A small sound classifier, trained from scratch.
Model: 5.51M parameters, log mel input, arch vit, activation star_relu, moe soft, num experts 16, layers 12, width 192.
Training: soap at rate 0.0035, 4500 steps, held-out accuracy 99%.
Data: trained on read English sentences (LibriTTS-R), 15625 training examples, 147.5 epochs.
Rows from block 8 of a small sound classifier, named by matrix and row number. Rows with one number belong to one neuron. Each number is 50 + 10 x the weight over its row's rms, rounded and kept within 0 to 99. All counts start at 0.
After each neuron's rows are labels from the 100 clips, of 14848, where the neuron reaches its highest value: "responds to" is what is common among them. Only what is clearly more common there than usual is listed. The data: read English sentences (LibriTTS-R). In brackets: how many of the 100.
# fc1: MLP up (model.blocks.8.mlp.fc1.weight, 768x192), inputs 96-191
# fc2: MLP down (model.blocks.8.mlp.fc2.weight, 192x768, transposed), outputs 96-191

fc1.123:35 34 57 61 51 48 41 56 44 51 43 48 51 55 65 47 49 45 50 54 50 63 43 66 37 54 40 51 60 65 53 50 69 45 50 53 39 47 76 62 52 59 60 50 48 50 44 50 45 44 52 38 60 54 48 67 59 38 53 43 36 44 49 50 53 60 60 48 67 64 50 49 54 57 36 84 53 59 57 54 60 45 44 72 25 40 54 69 52 46 49 44 53 41 61 53
fc2.123:51 46 52 47 50 53 51 51 67 57 51 35 62 44 38 45 62 39 59 53 55 60 48 67 44 55 43 57 33 38 37 48 54 61 35 57 62 49 27 60 40 60 56 45 55 49 54 47 48 34 72 52 39 36 29 49 45 37 63 42 35 47 36 54 33 31 57 60 45 49 56 56 46 47 39 43 51 44 48 55 53 36 50 75 53 47 61 43 66 66 55 56 60 53 61 46
responds to: voice: male (100)

fc1.91:54 69 48 52 61 48 55 56 58 39 40 60 36 60 50 48 54 40 35 52 57 46 37 63 46 49 54 47 57 49 49 37 47 40 47 41 42 57 55 58 60 64 45 54 52 54 59 53 41 71 54 41 46 43 69 53 52 41 42 47 49 19 67 54 67 39 49 38 45 58 40 64 47 43 36 53 47 53 59 37 64 39 55 50 53 49 51 27 49 52 42 40 32 53 37 47
fc2.91:60 52 44 40 40 54 55 59 38 32 44 47 54 38 44 65 37 50 51 46 41 62 56 49 52 44 60 51 51 54 33 50 72 45 52 63 51 47 53 62 38 56 42 55 56 60 53 47 61 47 62 58 46 48 42 37 11 53 60 52 28 32 50 36 46 47 60 40 45 72 52 55 55 32 56 57 69 56 49 51 45 55 58 56 41 48 51 58 78 69 40 59 38 51 70 49
responds to: voice: male (82)

fc1.638:42 50 68 56 49 36 41 57 53 55 56 51 51 60 42 48 55 35 68 39 43 40 60 60 55 56 36 53 60 31 33 52 59 46 60 41 49 53 51 68 45 45 51 47 61 56 58 64 49 52 51 63 38 45 51 53 57 52 65 53 48 44 48 75 50 34 47 28 49 38 40 47 52 46 39 49 47 47 57 37 54 35 47 56 65 58 46 34 56 49 40 64 43 58 61 35
fc2.638:62 46 47 60 33 42 51 35 31 49 39 31 44 30 60 54 56 61 48 47 52 46 51 53 54 63 60 49 41 32 48 45 51 41 57 65 36 38 39 50 55 77 45 55 43 39 68 50 49 34 48 59 51 52 41 69 29 44 57 48 48 54 49 49 40 42 41 51 49 56 65 52 45 46 57 38 26 49 47 36 56 42 64 61 45 53 49 59 53 38 69 51 45 60 37 44
responds to: voice: male (96)

fc1.265:44 47 44 43 31 52 42 52 43 48 50 29 39 48 52 47 58 66 36 57 32 49 65 39 58 56 43 40 57 50 55 61 59 44 59 50 47 55 41 34 47 45 50 50 44 52 57 54 63 44 69 69 53 72 40 48 71 55 49 48 43 55 66 47 66 77 40 57 45 54 55 67 65 46 58 69 56 47 74 45 36 35 51 52 44 53 56 64 68 44 54 45 67 69 49 68
fc2.265:55 60 41 54 56 54 40 47 55 47 50 55 48 43 47 63 41 45 30 40 43 35 44 49 51 62 61 50 49 65 49 51 47 58 38 35 33 52 59 48 52 46 45 40 53 44 46 44 47 68 61 54 60 52 42 61 39 45 52 79 62 55 45 41 49 61 45 66 49 47 53 66 55 50 40 35 44 49 30 40 53 34 37 45 49 44 49 42 28 50 64 32 54 57 45 53
responds to: voice: female (89)

fc1.529:36 55 27 63 68 42 47 52 55 50 34 41 54 46 46 41 47 54 53 58 58 38 44 49 67 53 46 42 63 42 43 45 56 64 58 35 50 54 53 63 44 51 47 51 68 53 56 61 53 56 56 45 51 52 65 40 52 29 43 50 45 53 44 42 68 38 48 27 40 63 44 49 45 52 49 52 45 27 57 63 56 34 55 49 37 38 45 50 62 54 70 44 40 38 67 38
fc2.529:66 65 75 59 62 49 57 42 50 64 56 52 49 36 53 52 40 50 62 47 53 22 51 47 62 57 69 43 60 36 70 59 47 50 40 65 62 55 67 38 61 43 49 52 39 44 51 47 56 60 54 46 60 44 50 60 35 41 26 58 60 41 50 53 42 44 53 52 44 71 59 56 54 50 51 58 60 46 64 54 46 39 52 40 59 56 55 62 59 40 60 56 36 55 57 61
responds to: voice: female (96)

fc1.591:54 52 50 52 63 59 48 48 55 56 38 68 58 47 52 54 53 46 37 48 46 45 56 47 49 41 39 35 34 52 64 52 36 58 30 33 43 46 45 47 40 63 66 55 46 60 63 53 56 52 47 29 47 39 42 60 43 57 55 41 34 54 58 39 46 53 41 32 40 30 30 58 66 47 61 48 60 55 45 39 41 47 65 46 35 38 73 54 48 58 44 60 64 43 41 59
fc2.591:36 54 28 38 47 68 45 35 45 51 53 66 47 38 58 53 48 51 54 38 36 65 47 54 56 58 32 63 56 52 59 38 50 46 50 36 48 41 47 54 44 63 54 49 45 64 54 49 52 51 60 37 48 52 42 42 33 73 57 42 55 73 60 61 52 42 43 56 65 58 73 54 56 55 55 52 35 52 49 67 50 44 48 54 48 59 42 48 57 43 47 67 64 46 60 44
responds to: voice: female (98)

fc1.668:43 25 62 55 43 31 45 58 40 46 52 57 61 43 41 47 53 50 52 37 50 46 63 55 60 50 41 41 66 48 38 54 59 52 58 43 53 47 60 50 51 56 41 28 54 51 47 60 54 52 52 57 51 44 63 63 67 49 45 41 40 25 56 44 45 58 51 64 42 49 41 30 39 48 35 66 70 47 54 50 39 53 47 68 41 46 48 61 40 42 48 50 53 51 49 45
fc2.668:44 66 52 41 37 51 48 55 49 27 45 42 60 55 61 42 48 46 52 43 64 58 82 68 57 45 75 54 45 54 37 33 52 42 62 51 52 66 53 56 40 42 52 45 60 54 19 55 41 48 64 74 55 51 47 30 25 59 34 58 59 57 41 49 37 47 59 56 49 63 58 46 23 51 45 42 48 53 52 63 56 40 60 58 47 64 52 49 56 53 29 55 53 61 56 38
responds to: voice: male (98)

fc1.287:48 57 38 54 43 37 45 50 31 38 43 51 59 42 38 55 74 47 39 40 56 66 69 70 27 51 49 44 49 54 46 49 57 57 57 56 44 60 58 47 55 49 42 51 71 53 61 58 56 48 60 48 58 69 67 54 45 55 44 29 49 43 45 42 42 44 41 40 57 44 49 31 61 51 39 49 74 35 66 59 49 53 45 61 51 66 52 50 36 33 46 38 45 53 42 49
fc2.287:60 56 59 30 47 42 51 65 40 27 52 30 59 56 53 66 61 49 67 49 40 46 68 67 39 61 52 47 53 44 38 28 47 60 31 49 56 66 51 49 36 37 66 50 55 62 46 70 33 46 56 47 64 43 46 44 51 52 31 48 62 49 54 50 59 55 44 53 21 59 51 50 38 54 48 49 40 41 59 53 62 56 57 45 55 49 32 50 60 47 36 75 49 64 55 56
responds to: voice: male (93)

fc1.336:67 43 55 51 52 40 57 35 43 56 54 65 53 49 53 55 43 35 58 52 51 53 50 42 39 36 37 56 55 38 34 50 46 53 44 56 48 41 42 50 53 49 44 28 42 63 55 37 56 45 52 55 11 43 56 45 50 42 60 60 45 48 44 50 46 44 57 52 43 30 52 52 46 44 40 66 56 55 64 55 65 40 52 45 57 51 39 44 52 53 44 29 35 56 71 45
fc2.336:63 56 41 67 38 47 51 38 50 58 49 33 53 49 56 56 44 56 26 47 53 57 50 58 57 53 67 53 38 69 37 42 35 54 42 53 49 42 54 41 32 60 54 51 41 52 34 64 32 37 59 71 52 47 58 57 42 58 42 45 47 45 39 35 57 63 36 46 50 47 31 54 37 57 55 33 54 56 54 33 54 49 65 50 57 36 59 43 36 41 62 42 47 55 53 41
responds to: voice: male (99)

fc1.610:51 30 58 76 52 52 50 45 38 59 42 55 59 52 46 60 43 33 49 59 60 51 53 54 45 48 31 47 49 56 57 61 48 65 46 47 57 45 55 63 42 52 62 51 73 57 52 43 37 45 38 48 37 26 64 46 51 39 55 46 49 37 61 34 52 60 59 44 52 47 47 50 59 45 43 37 49 61 48 59 60 49 50 54 67 71 33 57 51 35 46 40 62 46 52 44
fc2.610:52 62 28 51 48 42 45 50 60 60 39 57 46 33 45 52 38 53 38 64 46 64 67 53 56 41 72 41 55 54 37 39 31 50 21 55 46 47 53 50 49 58 33 56 69 35 38 47 42 50 42 54 44 38 64 42 41 54 45 55 42 37 62 61 44 54 72 54 67 54 43 47 72 56 44 44 37 42 56 76 50 43 54 37 53 71 50 58 57 53 55 57 56 43 51 56
responds to: voice: female (84)

fc1.5:51 56 44 62 67 43 54 52 72 71 42 51 43 54 56 34 46 49 49 45 45 44 54 48 50 51 65 39 53 53 49 52 46 37 44 40 55 53 53 62 48 35 59 41 55 59 25 60 68 52 60 34 41 35 67 49 58 46 56 40 48 42 44 49 56 35 43 43 33 59 41 55 46 50 55 45 44 43 43 38 60 60 52 56 35 57 41 56 62 73 46 50 41 46 52 52
fc2.5:59 55 37 35 47 52 57 47 62 56 66 58 42 58 51 51 56 63 54 59 54 45 52 55 50 36 52 56 49 58 48 72 46 59 52 54 35 47 42 42 44 40 45 47 44 49 48 45 33 51 54 29 59 51 53 56 63 68 56 31 71 59 47 40 41 55 55 51 47 49 48 43 46 46 61 70 84 45 46 47 56 39 57 46 42 61 48 54 70 12 48 69 47 45 51 66
responds to: voice: female (94)

fc1.277:49 44 49 48 35 55 46 57 66 53 32 52 51 45 54 65 42 67 53 43 43 40 54 40 61 37 40 41 52 52 41 47 61 46 29 31 51 66 60 64 53 49 44 51 63 56 65 59 39 61 62 41 54 44 41 49 59 38 30 39 43 67 61 57 58 62 45 43 50 63 45 52 58 46 54 55 63 63 44 44 55 49 58 27 46 44 48 49 37 55 51 58 61 39 59 26
fc2.277:55 50 50 59 52 39 52 30 48 51 48 59 61 36 52 52 46 50 47 51 41 56 39 51 48 57 31 50 52 52 42 57 49 45 53 51 57 50 25 59 64 85 53 53 48 48 63 63 47 68 55 56 59 42 62 35 73 50 54 50 55 57 61 50 58 46 56 51 69 30 48 55 61 42 54 72 22 58 57 49 50 47 44 48 52 61 53 50 38 73 40 43 42 41 56 57
responds to: voice: female (94)

fc1.217:65 64 56 47 49 45 52 51 59 52 41 46 53 44 47 40 44 44 54 54 53 38 38 55 47 63 50 31 63 43 30 43 46 57 43 50 65 49 43 49 69 45 33 46 56 45 52 57 47 57 55 59 47 33 48 42 36 54 27 61 51 70 43 40 37 57 54 45 44 48 60 33 56 40 60 66 49 31 18 62 60 43 49 60 44 65 42 46 35 33 57 38 55 46 48 62
fc2.217:51 45 55 42 57 65 37 54 55 52 60 69 47 45 63 54 49 55 53 47 45 38 47 49 68 60 51 42 48 49 68 39 54 64 52 49 49 48 49 63 43 35 58 54 54 37 52 60 49 42 57 79 50 38 47 26 63 47 60 48 57 51 48 40 40 55 52 41 35 65 42 51 40 49 60 66 37 66 55 48 57 57 36 35 56 51 53 57 50 41 62 53 42 54 64 57
responds to: voice: female (81)

fc1.43:57 56 52 55 65 66 56 48 46 50 51 40 59 49 57 36 63 37 51 48 66 40 59 48 68 33 51 49 46 40 39 57 39 60 50 53 58 37 66 49 49 34 47 39 56 46 67 62 38 52 44 45 31 42 66 46 64 41 44 75 57 60 41 62 40 60 49 54 39 58 58 66 58 26 52 31 54 49 53 66 51 55 52 51 45 59 53 41 55 48 44 40 43 68 47 46
fc2.43:53 38 56 60 36 61 46 51 51 44 58 67 44 42 47 44 32 45 56 56 53 40 38 62 34 31 56 44 47 42 55 52 48 58 42 39 39 68 46 52 50 32 46 51 56 55 61 52 47 39 36 58 51 45 34 60 46 49 71 45 50 57 45 46 58 58 54 50 53 41 49 55 30 53 41 58 56 53 60 45 54 56 42 31 36 56 52 69 63 39 66 39 53 55 64 48
responds to: voice: female (90)

fc1.46:58 48 60 50 53 49 54 54 60 37 59 38 45 74 35 56 51 38 46 48 48 52 48 53 46 64 49 46 55 54 41 67 55 60 39 39 44 52 46 54 50 41 49 39 56 46 60 53 49 48 52 48 35 42 61 46 66 47 53 45 42 52 51 28 49 43 43 45 46 44 61 37 48 41 42 63 55 49 46 48 59 50 55 46 61 54 36 44 43 38 43 59 63 55 58 28
fc2.46:69 55 58 55 59 48 43 51 46 49 46 60 43 55 45 52 54 44 46 48 53 40 42 47 48 57 64 46 40 53 44 62 66 50 53 44 53 71 45 52 52 72 24 46 63 44 46 41 48 71 44 63 49 48 46 37 29 34 39 52 30 63 35 51 69 34 51 35 42 69 51 53 52 51 53 41 21 62 52 56 34 40 58 51 56 61 48 66 42 61 51 37 60 38 50 64
responds to: voice: female (86)