config.yaml
time_shift_ms: 100
arch: "vit"
slots_per_expert: 1
pooling: "mean"
eps: 1e-08
one_sided: true
epochs: 147.5
Rows from block 5 of a small sound classifier, named by matrix and row number. Rows with one number within an expert belong to one neuron, the router's apart. Each number is 128 + 24 x the weight over its row's rms, rounded and kept within 0 to 255. All counts start at 0. Numbers have three digits each.
After each expert's rows are labels from the 100 clips, of 14848, where the router gives the expert most weight on average: "strongest on" is what is common among them; "peak in band" is the frequency band that holds the peak. Only what is clearly more common there than usual is listed. The data: read English sentences (LibriTTS-R). In brackets: how many of the 100, against the usual share in percent.
# router: slot weights (model.blocks.5.mlp.router.weight, 16x192, trained with AdamW), inputs 144-191
# up: expert up (model.blocks.5.mlp.up, 16x48x192), inputs 144-191
# down: expert down (model.blocks.5.mlp.down, 16x192x48, transposed), outputs 144-191

# expert 10
router.10:178092146115131108101182131147162122138166148115097096159128144139124111170120135093144116153100151134154128086109139133119108108077084112088094
up.7:126136137118097124076142102144104126139145169102067129153138167121142153162144145073120171135112137116140131112081108130115120115144082199113095
down.7:150131171132124096137148122145101110084146180160140117097163133110130136131161104118124119112109135131103175148134120126068118076124147068141090
up.8:139145149134095138101126149124136121128121099165149089150127114105136174084145124142074169152155105086118153096142117109140165133139128132129146
down.8:112140149116151089148136104142141143087175089106124137121105110133120144118136133151110163122159090089112086148139103145139138125127128116133160
up.9:139115146125148104141139173133105098125150151170076130125095140169140116125108184135133123106072114158090099147081148120091166137103136107101124
down.9:123127090131160170130108175118094108128139070073118158117094104119128144132097114142121177085174107126090083154117120150131135172115143150129157
up.10:114126155152126137139120125129131125130124147132137100109129153148129136101149126111101153138149106113102164151149121122114171178179110130146142
down.10:114126161106152114083124161164158136125113100098137180142114097153106094142147145178118166133098121130106132175145106087132159132144162135113147
up.11:105152163153115131134088108101097134127132179122163118131131125105081123103120065158138132123163130095131170151121141124107148138129135131133134
down.11:166103134062096172155101104129132090117124097110115105130086145129134089138104154124110119120149176120146111140142065090130094148144132116171157
up.12:075123168135137156153127149087130108158121120127116136121098152105116124113130075100143152137133121122101160171136121139082131138139140118155141
down.12:151116116101140144163129120119100120109136098058128160125149117169122097150120120147152106121128119121119145138155166101149125143162143106141129
strongest on: voice: male (85 vs 47.6)
peak in band: 4000 to 8000 Hz (50 vs 25); 250 to 500 Hz (50 vs 25)

# expert 5
router.5:145155092142117163156129123149131174134118127139131130116140138122100126123152135076088127074109093104144116127104115142159063163157116122129127
up.0:146156139132129105099164110103169138154106144172126116189104109138105103126135113150110109120114179119148130142184116095124147126154110085128167
down.0:130107145111108149140182160119145136107137126119121168148130141146117122119113140112128120128150147154070121152113163104122177113122102117099081
up.1:109106122153143115142152124137109060163139145133135122153119142086134166144132121123150108144152178152084152125142107120122118104129095123122124
down.1:123116153104125101120141130122092135100104122129135145115163089169148128154112114154066135170128071156132125140132135108125157141107143114132095
up.2:150118116071145158124114113109141159158118114119185095083135066080163125121125124141127141159176126146154105105145115153160093103094137107154119
down.2:153100124090187133144140099106161109135127130145122132150126124113128114159108107133130130102156122120102129158127158135174128121136149107110170
up.3:123127146156128137072158164160138099141121124148123087125113106128129150090165119192142130161155187120100140107152152141131128116106119115110103
down.3:142121112146103104132163141175085135099126133097107133111100134136118138100101147104138138141089140143095118085108185119086155118110118141119127
up.4:071133153141150110136146153119125141100127147124079078114125188161115104145155141117126124126154105088126141128131115096130156129143122146090169
down.4:138088149121121108170106153115121113127126109168147135085137112146131147141135091132135103087136103159124162159141159088119135119080098100155175
up.5:158150124099117120127121076129129116163157145082151113127139129141090131107141098132121094106117103095146109131104100125151145126162056140104136
down.5:129136147152097093131159108118150124082113159197139148152183125125146140121157142141156117108108154174123157142117155141126093093142161087153099
strongest on: voice: female (99 vs 52.4)
peak in band: 2000 to 4000 Hz (53 vs 25)

# expert 1
router.1:143122117169149143095134174135112154140124122139132153145087117114181159098107153153098156145126094137119101108117153137170133150097143172080109
up.7:159116154103121094138121133105110097121105135122117126139173133144113159103178147111126183140124129125123124151140125106096131102156135102135119
down.7:114105147122132105173073141096111149092085128116118136122130108125096127164133118130126136129136155116156149107150124124136084125118152130105153
up.8:096154134132116086088120091105135135104114132180133111115128153164137184163186109149125162170164137137089114145139101109132145121165141140105109
down.8:138149155147157120142137137114102128139075134076152147118132119135119111121105114153125128120148106088151124166137089114126146143141105111145163
up.9:074119145125120122141116117113121126163122157125168116158156111117125121175125090117131106137139131130181147137174119149147113100163083123169133
down.9:144181116128127128154105174103089163134154120116114106123129116155123111100134120104130116157135102126084133171121124095131176120158156137094122
up.10:149117114136102136104102082123109095113148123101167127138138068096132120167117164145115150148159161150118154083110152137115094142132156137138117
down.10:109100140144112090133146086201088079132148144108139139127142148117125129123123110097112111091165123109103111146149150095093115128164109108164127
up.11:103145163146123121106158108158131127129106087159087118141142129134121140128125092167109135180118169087164115134133116133141138130155082142124106
down.11:124181174131141130125162108094139154106103156177134139113143115141133111079099111114146098114091157150142160169159165104094084142122134114160210
up.12:104094136113104136156115080105102120140114157120102099123160140122141135156149137085139154169114172095154130125149074144093109118145116121159155
down.12:117122157133141108154133153124089170147102136127145105145133164107146133148079136137145120129141094146107159127127135139110128139131116129156143
strongest on: voice: female (100 vs 52.4)
peak in band: 4000 to 8000 Hz (77 vs 25)

# expert 13
router.13:148156126112146123134145127139102111118119106097140157129097140117142103105138134092104095081122111176095115146110146114127106138108147143140168
up.7:093118174125123130104135096111134151177129153121109140136149127078117113136118105153190122139150125096157149107166106116142128089158088088088140
down.7:131169103125147138131167099159197141100142135152110154158145151127145128147127129128106133110120183108190127147123171130095061110140153141122143
up.8:131133154143118185096117135138152144169088144156122110119139128107108121140100090115179131142117114126138137127164132165142126068118128115093112
down.8:134139188119104137149133162144157119125104156161124143093095143128133144107093149150163095074187167142108138140104084152105087115109132135150119
up.9:143129140129130127135124085120140123086168122123138156162155114137126104174114140129145095076110162144108115116104118084145102135140112114121154
down.9:074132106137148132108128185138128163117169106168104117104107124144121151133116131134135128150107127170123110091123146151149129101113158132079106
up.10:096117153149099125131167138116128180171136146118107101125119152138144140124087107135159156143147149074160174124146134142143130092147082107171114
down.10:110127112137132105131103121146173141114105142180099119138153176112116116115115121117122080148137150176078152138123145132108129134176115126178093
up.11:123149140143097140118093111149145073121125146165099121162197131100136143189111103140146141136174172115129156108161133129144110115170092148085134
down.11:136104105146128122108153187129108108130124134153132149110102169157102117082119115143176098129143112151110099127097090099129180111177131113105181
up.12:133128127101149115134124119124124139113156092088130127127140131132116128124102148106137079100161121135130105149133056109151112146142144141169134
down.12:148136158134109104131130128136147128119112173150121179134159118108103125126166173107137130117135121162093180151112163144108117142104150088132123
strongest on: voice: male (100 vs 47.6)
peak in band: 1000 to 2000 Hz (100 vs 25)

# expert 7
router.7:171130105132154103158148156136153134088146143125125158133113098151105092128108125139105115083128097147147110153148126137153141135105131096149162
up.7:109103137088151138134111086118108133142092095096149127143151148129116142116142125119160158186144116066142152122150077091139153144174102144104108
down.7:114090107110137134103129129147134121170134124081103059134101146122117159164090137112101170153126120133167107115153114148141113157122120178084144
up.8:090113133147085164123131150115098110179138139113118094166132143123146139113177101179110154156147116074150139134157095097126139133162096148096142
down.8:106114071125138098099136147120155143134137100113115131121114147148122132134107104130155148150113112136103102075108153126147098148112141121112144
up.9:108123149131092116127102121056122129127129137103143107130154133100116161143184127118128158144148159130130140083132076107147097118180102132078127
down.9:130139123141083099132079084167143101137076135095134129106166151132162139096106131114109126155125097115113129131125137151109123161121147126080098
up.10:111119127144121117110116058105148154168115165109149102125147178108141172148174132137167164141133157138134091140122090164170118140128137136096143
down.10:136133113127116084119149158170102115139149102134105143126159129133123084112112150113125144145130145158106091139111134154103134125158154126117088
up.11:155161113093119107099160116117144088106133133157132136144142086122132124109121121161141127126107162162133111143184146134114127099080147093111117
down.11:132134097137174133103111163157120145121158079087130157138090130139104134105101130141103151134129103129066088123109156173162128170141153158091145
up.12:119085193112098152151105117139086091155111121136103112143152105128096138117098110115153118118111122095151182128131103100113136097124101166152123
down.12:181138132112160123097122127116125148130127092081069118142145148086164120137101166088142163122110157123155084115124087150148072144148125150116133
strongest on: voice: male (92 vs 47.6)
peak in band: 2000 to 4000 Hz (99 vs 25)

# expert 4
router.4:131097086181122106145148155115128116108133129158131092152127167153130155128173146113109127135168112135146109128158104136136116131101159124114142
up.7:088130178137094169134095086135121132149106116138116123162166151114176127129123102124137126104097138095118160156167102091130141139171128117157149
down.7:075129134136117129164098067148122097080171107097158132089171138174134169162105103115200099103106113157137167108111157102116110137108102108152127
up.8:118115181107113135153117137132139107115112151142141120116152135129104124145133120124183103084091126109122154142121113083103139100132100095146140
down.8:156117134125136084111142123066156093128136136155118138176122131125145107142148101152131114114133094158104094136112088081120119159104139181095120
up.9:113141151108127168132117076127119124133102126114096107109171163133137108147119130094116145161090127106141152137152138111096134115163108125134142
down.9:132123167142096121161152101123108147128093120150122095143130151109131152110138131110165102137158080129126088124110109120135128148153136125119136
up.10:119132174134118164121094111133115105125118141158105121152136113100168099147122087144125139123126157099119156128148150125096143130099135091165154
down.10:141176168118121125128138097163117090152114124118126140109101169138104115145093169089130162143092163139130099110148079128155134153140123151174122
up.11:087154126154115130122136108129124086134090119167121110104146147118070150122111116134123149150161138120132111124137149180149093076126158136142092
down.11:113094156099143102153135147153090092090136118140136125101161136107103125089108120105134112067141125140091151163159115105106138089118110108117120
up.12:101154117149117135118108130102151118145092134164113082139110155108116135134108128180118155143133141128163128131144135159135102087142120131097126
down.12:112102163127108128129156131163083117095105155150123119113163121121130128144110117142143106107138152142106137094149164111069124105089164134143147
strongest on: voice: female (94 vs 52.4)
peak in band: 2000 to 4000 Hz (65 vs 25)

# expert 3
router.3:164139089142098124095143109105116099133175149099103103151152110142111174110171129092109139136158138132154124115112096124167104142128116153089117
up.0:128142138127112161137129130109166128125115142208163146125140116099093113105138134139130122131136147121133149123162203156103115110106124082144132
down.0:101124143147147129153182122116172130121110128124213107122176139166099082108136155148100119116113149130126161124135165152140155136108131114110122
up.1:090119153122103166139102148091131166138090104149150169147136125152118088128151150135141127132095122130111157132160148166098158147115122104135179
down.1:127114123130129116120133116097142146153122132105117141141150137128178138136129137108087137097105132116145115176155075128154068145113107142164107
up.2:112123140123098158156114106070099134169103121129145160108135135130122077105108150130127124100108100110107150150144180068092151114103117115128161
down.2:134130102119131123182148097096103115109075173165155148149080144141146140103130117146136136127122122168092134112145169126125136144136115160141206
up.3:135145110144158126109123110149108107136160147106119143114084127068181167147135166128146171166146155127094128119100110116133109168140115147089121
down.3:115103074139117171128092096074140115141133128123141121150097128127135135118134132097130155167137072142164126102137121141134122138147133149121113
up.4:106091163169112159145103155092102142132072146166134138106116107144102068132120129141114141110112089097116148144146156159118108137143122100188164
down.4:141103100145096132132096153134136168111091081103151171139132103109144146114144156139094119093130138142112143157153180135129061154123103133153169
up.5:132137134126076115112150120102118095113139152158093162168141124167139145135166166146113142115101127150143109125130142120072172100103153141123102
down.5:103143107135154129111121128095114174136124124101141112122102124110118150152115135143126111119130113074165089128126068136171148170152124153126180
strongest on: voice: female (99 vs 52.4)
peak in band: 250 to 500 Hz (100 vs 25)

# expert 12
router.12:098106124132145105134145132142129103130152191178134115158149123142080163124184119135154130133160140120162109148167102127146154106099110133077160
up.7:103109132164150113103137140140077087136144146148097138125116177144130173110163172115116141102115092127123107152098117110153156117142161149101093
down.7:131179104132151123097137145114145111129122092092139139153110119139147141153080164129109111144123093112139101115092130159165170174154120171110151
up.8:122119170153119160109119135099143137150101134141108124146126150126142128125101076142119119135109145087127123151118165126107136142138070117139164
down.8:143120174161101136164094053141108174145124093143114124114178125123086116122099126165097106173127145118134145107139167130154120132136168109141124
up.9:081129131145144158107110192118151121133074098105114127135138161129102148093107106129119192163151122106128164086122143154107104133146166110094113
down.9:134115117083122110163178101108155149129159141128157133122135085084162127084100089125150111167138125158136121135142145106063163100119166136142157
up.10:079119134181089194080121111106123155136106172157130142122154134068117123150108114137121129129107121135124139139138152148132147137143102126132118
down.10:124121130120121038147091130156087151141087142098166152109133137118170110092170155134131141139094125113156082117107112136164147129162111143147106
up.11:075148154171110151142060123084111124129106126187083109144170170152146089130107109123137131119088150115103156126155144129113112102142126088134126
down.11:114135091124120114141114081136132154114127140098168159155114113125121131110110137143114106120100135188104136102133150155152130151106168186095096
up.12:133099171096100147119076131125110151139103145120100084141134119155142126144141123143107181126135176111123138123149160128120087145135133106146120
down.12:132158137157135122098109105135114102155152118102143150157106114123145130137134191185149153149144131149132120116122152086156158148167128113168142
strongest on: voice: male (74 vs 47.6)
peak in band: 4000 to 8000 Hz (68 vs 25)